Rows from block 5 of a small image embedding model, named by matrix and row number. Rows with one number belong to one channel. Each number is 128 + 32 x the weight over its row's rms, rounded and kept within 0 to 255. All counts start at 0. After the name is the row's rms in percent of the matrix's.
After each channel's rows are labels from the 100 images, of 14848, where the channel reaches its highest value: "top examples" is what is common among them; "colour at peak" is the nearest of a few named colours to the mean colour under the peak. Only what is clearly more common there than usual is listed. The data: retinal OCT scans (Kermany 2017).
# convs1: grouped (4 groups) 3x3 conv (model.blocks.5.convs.1.weight, 128x32x3x3, each kernel summed), inputs within the group 0-31
# convs2: expand pointwise conv (model.blocks.5.convs.2.weight, 256x128x1x1, transposed), outputs 0-42

convs1.32 067 [111 103 153 106  89 195 111 134  53  73  86 125 116 140  96 112 151 105  93 100 162  89  83 140 100 129 120  86 110  89 125 122]
convs2.32 115 [138 139 158 193  81 124 150 151 149 152 101 103 141 138  97  99  99  92  57 152 145 165  77 109 147 147 122 116  76  83 100 166  84  85 120  88  84  86 133 179 115  86 140]
top examples: finding: diabetic macular edema
colour at peak: grey

convs1.44 110 [110 111 147 181 143 112  69 138  78 115 139 134 118 130 123 121  72  76 156 136 141 118  53  82 135 122 142  85  64 103 121 111]
convs2.44 089 [ 98  52 109 146 123 116 113 114  81 136 132 156 112 111 123  63  94 144 117 134 126 148 118 132  91  88 150  89  85 129  96  91  82 137  33 130 100 121 113 131 128  14  86]
top examples: finding: diabetic macular edema
colour at peak: grey

convs1.116 107 [ 92 134 134  86 125  93  82 127 151  93 138 130 122 124 120 136 108 202 108  59 138 113  59 130 140 170 110 128  70 115 102  86]
convs2.116 111 [ 96  92 181 171  96 129  79 131 136 110 111 107 153 135 127 151 121 112 133 143 131 123 108 124 139 103 118  90  90  73  84  94 130 118 105  77 172 101 150 145 167 119 106]
top examples: finding: diabetic macular edema
colour at peak: grey

convs1.103 100 [ 72 130 102 108 151 131 127 141 173 132 137 175 104 115 134 177 131 177 152  51 187 164 121 147 166 157 123 161 144 122 168 159]
convs2.103 102 [112 161 137 137  84 152  91 118 127 103 117 106 183 151 134 119 106 136 133 122 155 104 108  48 126 148 129  76 107  91  41 113 152 105  39  82 130 111  99 109  77  67 191]
top examples: finding: drusen
colour at peak: grey

convs1.127 082 [164 121 123 104 163 109 200 146 125 172 172 113 121 138 134 158 162 125 135  77 185 150 168 156  68 137 121 119 160  96 148  80]
convs2.127 091 [ 57 172  81  99 116  76 112 112 180  84 134 113  65 140 104 101 134 109 111 140  32 108 149 118 170 105 113  93 108 149 108 110  73 117 135 135  83 101 134 145 142  93 103]
top examples: finding: drusen
colour at peak: grey

convs1.36 094 [ 76  93  76 125  98 146 171  96 119 110  74 142 113  85  86 143 148  59 123  95 105 119  74 148  90 125 128 105 143 119 159  98]
convs2.36 110 [103 127 169 117 140 144 118 140  65 122 113  89 148 160  69 142  75 125 136 111 128  99 115 128 103 118 130 141  93 120 143  45 138 104  80 134  87 175  94 134 127 146 115]
top examples: finding: diabetic macular edema
colour at peak: grey

convs1.101 084 [111  84 122 113 117  92 113 104 124 182 117 153 108 108 124 101 125  73  77 127  92  77 127 105 156  98  57 113  65 129  86 122]
convs2.101 095 [103 151 142 146 130 158 101 140 159  90 114  71 164 121 136 155 179 136 126 159 125 136 148  46 103 136 128  97 141 130 122 162 161  98  81  87 143 102 164 113 187 106 168]
top examples: finding: drusen
colour at peak: grey

convs1.30 047 [113 127 105 117  50 129 105 145 117 115  85  98 142 155 134 140 161 133  97  70 110 162  69 137 134 121  93 135 102  50 146 173]
convs2.30 107 [150 150 149 118  99 167 197 128 135 103 101 127 142 139 100  65 132 103  95  85 175 121  66 135 123 155 113 137 118 121 114 128  53 146 133 157  89 204  99 127  47 112 183]
top examples: finding: diabetic macular edema
colour at peak: grey

convs1.120 124 [121 131 113 111  86 105 123 111  87 109 122  99 137 124  93  82 117 122 115 134  89  98 148 113  71  87 122  72 136 131 113  21]
convs2.120 087 [123 179 159  86 150 142 138  67 165  53 147 121 142  99 136 116 141 159 132  98 135 105 125 116 130 135 124 150 104 101 144 118 188 107 158 145 136 113 125  43 164 149 169]
top examples: finding: diabetic macular edema
colour at peak: grey

convs1.40 051 [ 98 105 109  82  89 185 108 118 121  89  63 148  84 102  88 128 127 135 127 126 162  83  45 110 115 144 123 150 131 133 123  87]
convs2.40 118 [149  77 101 160  65 120 132 143  91 148  98  84 122 149 102 120 103 111  75 147 124 149  90  99 145 122 111 124  78  69 123 148 106 104 162  67  71  82 122 206 115 102 139]
top examples: finding: diabetic macular edema
colour at peak: grey

convs1.91 098 [132  61  96  77  69 115 119  97 124 128  68 117 134 107  91 122 135 102 106 126 106 148 120  76 106 161 122  77  73  90 153 119]
convs2.91 129 [107 146 116 107 134 101 101 160 135  76  97 103  94 117 140 133 209 134 128  89  96 149 152  89 105  93 119 112 191 157 136 161 142 115  93  99 145  89 177 141 180 100 121]
top examples: finding: choroidal neovascularization
colour at peak: grey

convs1.53 065 [ 88  84 115 132  94 122 136 129 175 120 106 157  95 119 139  72  71 162 135 109 101 130  85 123 106 111  67 175 190 131 161 101]
convs2.53 100 [107 110 133 161  80 125  81 175 101 140 107 115 135 131 137  94 145 116  94 101 139 188 123 121 106 125 120  90 133  86 105 137  91 108  94  72  99  87 190 189 178  77  82]
top examples: finding: diabetic macular edema
colour at peak: grey

convs1.14 103 [131 123 118  97 186 159 114 169  74 179 151  80 121 157 136  93 116  91 120  70 112 151 113 108  88 136 137 137  67 159  98  93]
convs2.14 074 [122 185 131 103 128 134 150 148 172 100 126 124 140 131 125 129 175 157 139 143 109 103 140  76  96 167 152 129 145 133  82 130 117 134 113 118 117  69 149 154 151  34 143]
top examples: finding: drusen
colour at peak: grey

convs1.122 065 [133  99 176 119 190 122 125 145 146 112 152 152 139 133 188 175  90 160 101 133 202 136 101 197 132 172  94 127 134 130 119 116]
convs2.122 102 [ 68 143 102 136  86  80 122 134 139 108 106  89  77 118 131  80 143 103  91 137  44 138 115 138 138  92 107  91 137 152  77  72  74  80 101 113  69 116 137 134 140  92 119]
top examples: finding: drusen
colour at peak: grey

convs1.15 111 [128 116 125 152 159 105 113 177  78  87 171 148 118 135 143 109 196 140 107 146 107 144 126 144  86 131 171 198  74 164 109  94]
convs2.15 089 [ 67 166 154 130  71 158 107 135 168 133 115 123 153 126 121  99 137 121 165 129  94 124 117 123 123 179 124 154 127 122  99 114 104 115 103 144 176 120 125 140 111 121 159]
top examples: finding: drusen
colour at peak: grey

convs1.50 080 [ 77  69  86  95 101 163 122 127 134 126 112 155  73  85  99 110 116 109  65 115 125 129  91 115 110 128  91 133 149 126 149  51]
convs2.50 161 [138  85 125 202 102 130 104 181 117 156 111 110 146 143  76 108 121 107  72 143 139 168  98  85 133 123 123 115 114 107  98 136 102 106 125  92  41  92 158 189 121 104 121]
top examples: finding: diabetic macular edema
colour at peak: grey

convs1.66 094 [119 155 121 164 146  99 125 114 120  92 124 114 117 115 104 110 192 132 138 167  73 186 116 124 105 200 143 144  93  84 197 117]
convs2.66 107 [ 82 143 130 118 100 131  79 136 154  82 119  94 144 119 135  97 187 124  94  75 157 143 129 141 103 102 111  76 163 145  95 127 117  97  78 109 123 134 167 131 141  93 139]
top examples: finding: choroidal neovascularization
colour at peak: grey

convs1.54 077 [ 86  71  87  83  95 166 121 125 127 116 112 155  81  90  93 111 122 108  64 124 123 127  90 113 108 120  82 128 147 119 140  51]
convs2.54 133 [158  77 119 207 115 118 121 154 116 164 102 100 141 133  89 108 139  99  70 143 134 166 101 104 124 127 119 116 117 111  91 139  96 104 125  90  50 106 154 188 103 106 128]
top examples: finding: diabetic macular edema
colour at peak: grey

convs1.113 121 [116 113 110 116  75 115 135 111  94 118 127  89 138 119  91  84 131 129 106 134  78 104 143 105  55  94 114  91 138 134 111  30]
convs2.113 103 [ 98 194 167 101 145 142 138  86 169  59 155 120 136 113 176 137 128 150 123  90 130  90 105 128 118 146 111 117 115 102 146 109 180 114 170 145 154 139 131  48 185 163 159]
top examples: finding: diabetic macular edema
colour at peak: grey

convs1.42 085 [ 79  81 120  99 117 109  97 123 169 123 112 148  77 113 119 109 137 175 101 129 108 132 103  92 110 114  59 169 187 123 150  66]
convs2.42 124 [147 123 128 187  90 136 104 192 141 154  87  88 144 150 126  99 160 107  86 127 146 211 125 107 107 125 113  93 136 114 109 150  97 104 120 100  87  92 175 211 155  94 129]
top examples: finding: diabetic macular edema
colour at peak: grey

convs1.41 068 [154 137  91 159 147 128 114 109  96 106  89 107 164 154 136  53 161  92  60 126 176  95  70 129 118 125 110 121 113  78 109 147]
convs2.41 167 [109 153 158 163  61 164 100 163 115 149  77  88 158 157 127  91 134 116  95 109 161 114 143  97 129 123 102  74 117 115  73 137 106  99  99  78 115 109 154 160 122  98 129]
top examples: finding: diabetic macular edema
colour at peak: grey

convs1.99 107 [133 126 117 134 113 129 153  79  55 147 111  76 133 123 106  96 152  86 120 158 105 110 142 110  75  72 137  60 114 139 112  72]
convs2.99 072 [143 195 171 132  80 136 132 121 185 114 144  87 123 135 155 141 110 112  98 141 136 124  59 166 133 126 113 125  85  44 184  98 150 107 161 146 159 133 113  50  93 127 141]
top examples: finding: diabetic macular edema; finding: drusen
colour at peak: grey

convs1.108 121 [114 132 119 124 158 146 154 161 179 147 146 172 128 112 142 179 130 139 174  85 192 178 142 149 167 155 127 174 143 116 189 164]
convs2.108 107 [ 86 161 130 102 111 145  98  96 159  79 118 116 165 134 133 133 116 141 114 110 139 100 110  71 161 146 118  85 102 108  52 117 138 116  52 108 126  99 117  97 110  86 158]
top examples: finding: drusen
colour at peak: grey