Rows from block 5 of a small image embedding model, named by matrix and row number. Rows with one number belong to one channel. Each number is 128 + 32 x the weight over its row's rms, rounded and kept within 0 to 255. All counts start at 0. After the name is the row's rms in percent of the matrix's.
After each channel's rows are labels from the 100 images, of 14848, where the channel reaches its highest value: "top examples" is what is common among them. Only what is clearly more common there than usual is listed. The data: retinal OCT scans (Kermany 2017).
# convs1: grouped (4 groups) 3x3 conv (model.blocks.5.convs.1.weight, 128x32x3x3, each kernel summed), inputs within the group 0-31
# convs2: expand pointwise conv (model.blocks.5.convs.2.weight, 256x128x1x1, transposed), outputs 0-42

convs1.24 105 [111  93  82 130 128 125 115 141  46 149  93 114 113 176 138  67 106 100 105 139  88 147 132 113  83 103 141  83 125 115  66 102]
convs2.24 076 [ 88  26 101 120 214  87 137 106  78 150 103 110  91 117 122  72 108 150 138 102 120  96 164  99 108  88 141 111 139 134 117 157 111 141  84 132 110 114 113 158 117  52  77]
top examples: finding: normal

convs1.126 100 [142 127 168 129 142 132  76 122 112  90  95 111 162  89 150 125 104 150 108 201 121 109  59 151  90 146 189 125 129 131  98  76]
convs2.126 094 [132 146 152 106  54 127 102 135 120  96 110  83 139 159 112  56 125 109  78 100 176 126 121 153 134 100 112 101 129 105  48 117  77  87 129  89 117 147 107 109  91 132 137]
top examples: finding: diabetic macular edema

convs1.98 135 [132  95 131 139 131 140 114  76  64 124  87  63 128  89 131 100 134 108 123 157 114 125 110 133  80  73 146  53 117 133 133  76]
convs2.98 101 [134 211 170 168  84 146 146 125 178  88  96  94 128 160 100 115  96 143 105 117 151  98  94 141 112 117 112  94 104  47 158  95 138  83 146 119 141 160 142 113  93 186 166]
top examples: finding: drusen

convs1.96 099 [102  88  93 104  92  93 149  77 100 125 109  94 114 106 120 107 145  67 101 101  96  93 164 123  81  85 110  99 147 121  74  83]
convs2.96 107 [123 154 120 101 124 140 126 133 125  92 185 142 142 134 162 131 138 166 129 180 100 105 161 108 136 156 133 137 110 109 134 146 188 142 132 109 132  91 134 136 169 107 142]
top examples: finding: drusen

convs1.35 057 [ 98 101  42 125 148 148  95  65 124 138 141 130 100 119  77  99  97 140  96 159 157 175 144  82 140 105 122 148  91  94 151 151]
convs2.35 097 [139 120 112 129 186 108 161 126 112 116 107 161 118 126  98  92 140  81 147 103 141 106 120 169 120 112 146 164 136 158  83 123  59 175 120 194 136 223 106 116 130 141 128]
top examples: finding: normal

convs1.37 132 [ 60  68  84 125 180 135  98  99  84 152 145 147 104 108  86 115 113  96 118 170 140 147  85 100 161 146 110 100  80 143 129 105]
convs2.37 096 [110  97 110 155 186  93 143 112  87 157  97 158  98 105  72  87 107  68 162  91 129  99 129 111 105 109 146 146 138 160  96  87  83 147  57 164 136 146  99 149 115 116  71]
top examples: finding: normal

convs1.6 094 [155 190 124  95  70 102 155 119 163 114 137 126 175 117 132 158 117 124 130  94 143 111 102 119 152 132 120  70 144 119 176 219]
convs2.6 077 [141 142 177 127  86 178 116 202 148 102 118  91 182 163 115 127 154 103 122  98 150 179 174 120  93 184 109  90 156 155 120 185 116  67 160  98 141 134 122 159 105 117 164]
top examples: finding: choroidal neovascularization

convs1.78 081 [157 119 114 139  60  69 119 135 128  98 108 170 188 139  71 120 127 150 172 142 146 123 107 115  67 137 152 113 145  63 104 125]
convs2.78 116 [130 113 227 144 111 255 109 140 129  90 132 120 242 181 117 125 107 125 128 138 238 138  98 107 122 236 111 121  89  67 125  72 150 111 189 136 119 145 131 117 142 141 202]
top examples: finding: diabetic macular edema

convs1.83 090 [130  96  81  87  62 106 122  92  96 132  73 116  97  95 103 137 129 100 113 126 109 120 105  58 100 149 134  71 111  99  91  98]
convs2.83 090 [128 158 100  61 126 100 142 172  98  99 141 108  94 112 127 130 185 171 143 111  68 165 130  53 134 120 147 132 168 164 180 149 162 146 108 113 160  65 161 136 179  83 114]
top examples: finding: choroidal neovascularization

convs1.61 070 [ 79  89 101 146 167  99  88 117  99 153 150 149  91 129 100  73  93 112 137 160 177 143 121  64 151 123 113  99  58 134 134 115]
convs2.61 086 [113 138  85 140 192  91 174 134  89 146  98 182  90 127 112  99 127  87 147  91 129  93 142 135 105 107 157 170 118 138  73 141  82 195  55 164 145 168 123 128 115 101  94]
top examples: finding: normal

convs1.87 116 [ 95  81  93  27 131 121 136 120 109 164 120 112 104 134 118 111 144 107  61 105 102  97 118 126 128 134  67  82 143 116 123  95]
convs2.87 082 [132 137 192  98 108 170 118 100 121 116 154 141 185 154 134 134 109 177 107 196 135 120 126 132 164 208 138 176  78  70 132  99 144 144 165 129 134 130 145  87 161 125 170]
top examples: finding: normal

convs1.21 089 [158 123  89 152  67 115 108 142  66 116  97 164 120 113 115 141 132 187  98 151 107 138  97 212 103 112 125  76 139 112 111 152]
convs2.21 094 [117 106 101 114 174  92 159 149  93 146 102 164  79 130  97  74 143  83 134  70 125 122 165 137 111  75 134 166 143 146  75 134  88 164  90 175 134 161 112 139 125 118  94]
top examples: finding: normal

convs1.27 063 [110 132  98 114  93 125 127  77  91  73 133 160 128  98 105 201 152 116  81 121 164  93  78 134  84 126 136  93 139 121 166 177]
convs2.27 134 [163 168 130 148 119 156 178 147 168 131  97 130 130 175  92 102 136  92 115  72 153 122 148 169  95 142 120 152 136 140  94 168  68 144 146 154 140 232 110 141  93 149 196]
top examples: finding: normal

convs1.55 057 [ 54  66  93 104  83 172 118 123 104 119  89 159  83  94  83 124 145  72 140 109 133 139  67 109 124 127 129 124 106 112 132 117]
convs2.55 171 [109 101  82 136  71  82 110 156  98 140 107 115  98 105  86 102 122 112  91 128 104 143 106  79 121  96 119  95 120 127 116 105  99 102 119  95  51 112 126 166  89  71 101]
top examples: finding: diabetic macular edema

convs1.8 129 [128 110 144 176  53 115  90 132  91 130  96 181 105  96 102 142 138 174  94 180 120 124  84 184 105 104 146  90 135 103 119 140]
convs2.8 088 [ 98  72 142 150 150 111 134 111  73 163  96 163 109 124  76 123 114 100 149  83 131 106 148 143  95 127 151 136 119 124  94  97  82 168 110 189 134 161 100 153 104 139 100]
top examples: finding: normal

convs1.49 068 [ 91  90 161  79 104 166 171 110  77 106 116  78 120 145  97 139 189 117 164  89 131  82 159 153 136 102 131 125 156 112  81 152]
convs2.49 124 [150 134 126 136  58 122 142 110 146 142 106 125 126 126  67  88 107  76  97 160 113 134  94 158 156 115 125 150  91 101 112 125  78 126 108 138  84 150  99  99  60  99 120]
top examples: finding: diabetic macular edema

convs1.26 101 [154 133  82 154  98  97  96 141  64 116  66 153 116 153 123 130 120 153 109 159  98 163  92 182  85  97 133  76 135  90 105 157]
convs2.26 101 [103  84  77 135 175  88 155 149  82 166  97 153  96 143  79  62 122  77 136  86 121 131 168 120  78  92 149 138 146 119  78 141  84 143  73 159 129 150 132 165 107  92  87]
top examples: finding: normal

convs1.88 120 [ 94  67  97   9 130 127 135 122 125 156 137 118 114 123  95 111 145 100  97 109 114  90 111 129 138 143  79  84 120 113 109 106]
convs2.88 071 [163 138 170  98  91 184 135  89 151 115 123 136 169 112 168 162  86 163 128 202 141 128  97 133 165 192 159 162  99  68 137 105 155 127 130 118 151 147 117  81 157 131 187]
top examples: finding: normal