{
  "arch": "resnext",
  "model": "image embedding model",
  "dataset": "retinal OCT scans (Kermany 2017)",
  "train_examples": 98430,
  "image_size": 64,
  "crop_scale_min": 1,
  "horizontal_flip": true,
  "targets": ["finding"],
  "num_classes": 4,
  "embedding_dim": 64,
  "norm": "batchnorm",
  "activation": "silu",
  "depths": [2, 4, 2],
  "kernel_size": 3,
  "stem": "deep",
  "avg_pool_shortcut": false,
  "widths": [128, 256, 512],
  "am_softmax_margin": 0.1,
  "am_softmax_scale": 30,
  "init": "small_normal",
  "residual_init": "scaled_by_depth",
  "optimizer": "adamw",
  "lr": 0.0023,
  "beta1": 0.9,
  "beta2": 0.999,
  "eps": 1e-06,
  "grad_clip": 5.0,
  "steps": 8500,
  "batch_size": 256,
  "epochs": 22.1,
  "lr_schedule": "wsd",
  "decay_fraction": 0.4,
  "final_lr_fraction": 0.01,
  "warmup_steps": 170,
  "weight_decay": 0.06
}
Rows from block 2 of a small image embedding model, named by matrix and row number. Rows with one number belong to one channel. Each number is 500 + 40 x the weight over its row's rms, rounded and kept within 0 to 999. All counts start at 0. Numbers have three digits each. After the name is the row's rms in percent of the matrix's.
After each channel's rows are labels from the 100 images, of 14848, where the channel reaches its highest value: "top examples" is what is common among them. Only what is clearly more common there than usual is listed. The data: retinal OCT scans (Kermany 2017).
# convs1: grouped (4 groups) 3x3 conv, stride 2 (model.blocks.2.convs.1.weight, 128x32x3x3, each kernel summed), inputs within the group 0-31
# convs2: expand pointwise conv (model.blocks.2.convs.2.weight, 256x128x1x1, transposed), outputs 0-127

convs1.64 106:404552457473429456426522449461499481510543469475464481549460495537476526497523514519438483452495
convs2.64 119:501489473459484468529502409547501514439520554469523504423478463522516543438524537453457543459508540509497556497531472483512510501512558524430483472503509424572476473458460520509524511417508555482469471472503507537465501526476518513534477423510435563486586472505477507535491495554576500478396536502497437509463479472466523451508475505515496503496546456482463497491445485424511485558498
top examples: finding: normal

convs1.6 082:451507511542518492521563537527455479518417520467489424518492496484495480505492594439533469549570
convs2.6 100:498550510507520510500530486522477514468517477509481530484417504488542523511519471500465481530607446412453511508497449540557481504490515476458513538552437528545436500488469469445467516445408481496438467536501475542507513441537545485530469499489421460516464451522526498484529511560507496428488528494470531537462468511490416506520512491513459477576517457543427486462473479467439412539473
top examples: finding: diabetic macular edema

convs1.111 113:476534499532466522445498486512581517515579526456464553535539521541412467500557506517573507527507
convs2.111 088:489546523497475563438477435370513510478474471507473450457448505392539522486440485495457473517526502423524488485458451455492467410501520616505393437479472551483468456459473449500463453416444494445478494454471436473480507523518481491472504443523474478538486491496473445358553517494501488498480463496480482474499480503446455456529473476480484466475383570533506472514487446476503466503501
top examples: finding: diabetic macular edema

convs1.36 121:513478452462473514419438508484488501450470458482540475456559446462463477475444477451496455508582
convs2.36 129:527550497461528473473420539414503456511500493501512476519502522430510477604509545538506443505514525498511519533468420444531470476514549477536476497568507581458437538496520440486444523459522429537506493485603545508492518492498533584452500470509434561475481502502515500529495473418389522486566502503473542494516513501448444452549568500474500543589503509602528526476496507526509480532540
top examples: finding: drusen

convs1.67 106:532482477429469452492419458490489488511447514530407526512493471475509451426514543528487503429464
convs2.67 090:457440516476501461544497522510472448553563416498511517551431509495476365501555436515523482455559491465473488455504511517531429467498437481508487488506537540475421494510506501489503379481503481513598455428507484402513515491506524517477442528547457415415489526531512510508465463484511480530522552454552511515523436504454427502521519495524464465453526462491494505501428532516529466378444
top examples: finding: choroidal neovascularization

convs1.91 101:394500570534474523445570529498504546460549446482536438497481543521487507500498497453495468556513
convs2.91 104:536444473441444532433482465498503506483450477455397451456498477456483454474461504439503472483488497536493512537521398456476515456482500523497468473461505472505501502435447477497460480511503464440487504449467512454505516562499529424508478440508503539491523432425503418547517430500506480513437525461478447478431399490500478503487476420446521501467412512449477439449473468446475473503476
top examples: finding: normal

convs1.115 122:467510468565472518451509489485562494498566491513480651551532495537508462485507481493538484505493
convs2.115 081:480538477457470505506503427424469556444478491488474439452493420466493504531460487439511520433523482480500515469536448447508509487535480582483410450439475505495463525445508489511462495452460512540494506413473449415516451513532495463511507472502502533514460473489502429489571530556482506529430444490460512492496449537453463466540464457462466505470455536495506440485473459476483446472577
top examples: finding: diabetic macular edema

convs1.56 113:482541454560511461479478444459507491501406470477521438545522438471472546516474439458474446476472
convs2.56 095:474494457443461429543590468536523469462501519494575554521520476543484515551488508549460579545556513447456516495500533478528560582527498457461549434458453493649465496486554444527592550520486471510544474470514442518487437528516480501545495523502560554501501510499508558509511534454588516474435492448526521500479509477515436413584515578529490502501529480569514508501473584495466478446554
top examples: finding: choroidal neovascularization; finding: drusen

convs1.93 107:410465553521511546442571563537511536462526464500512446494499562506470509498488486452525480580494
convs2.93 094:551444478428418506456468459482517550453457473456374455444502476461472456480426507441498460504466489545484496545508406453490543490497479538488489487451507469484505536440450482485435472513511488469467529461512524428515499566510544408502496434533521536499517437453481441503556464528460488531450529488523456489447405466505480539460500433469550518481401560469485434483468479481464476494499
top examples: finding: normal

convs1.13 067:460453507481498416479529450469504465472446496460492553502478553480489449484488475523520448477619
convs2.13 094:436569506503508488585512444515512489413551557517547494518512499519480508515504471505488504499502538456491457444438536432534458559566505522438449490488594520538506518478509438534548490453529583539506466461499508464421512427580475553480522464557471471524549493537582519455474500519566505485501516471505477461497548446509501478573511577553462493472553466607481515513493526526459526536514
top examples: finding: drusen

convs1.18 104:503536450540493543513508534526489450485427407465450471480505465529518492456499406470467532456455
convs2.18 096:487457498447503512457429483493509487540465490509445481460481494514487521480520471478515477473477515511545536461477468455503456493502524521536572482464492455475547412523488511497500461589405465459510502469471527494521480512503490455450594474487566397490522522458522526506456524417463461575469471525515432440472467375476492484458470397457516559442485585468503472478545495489516513518562
top examples: finding: diabetic macular edema

convs1.62 087:472536547515552546586470474486549474523491540422465567480486553494536520542465478531520529541444
convs2.62 091:481480548500500486477481492462494516444507455483520522517477444504485519528512474523483501442604448492447528448499517480616461462551474446460519455506497540507515504468481502509525439484436464517425493541508511511412479539477470407480527476431460500483456452519563467511486460507463545508485552420478493515479437535495445522533555551502504515518485486501483478430503468506449483532460
top examples: finding: drusen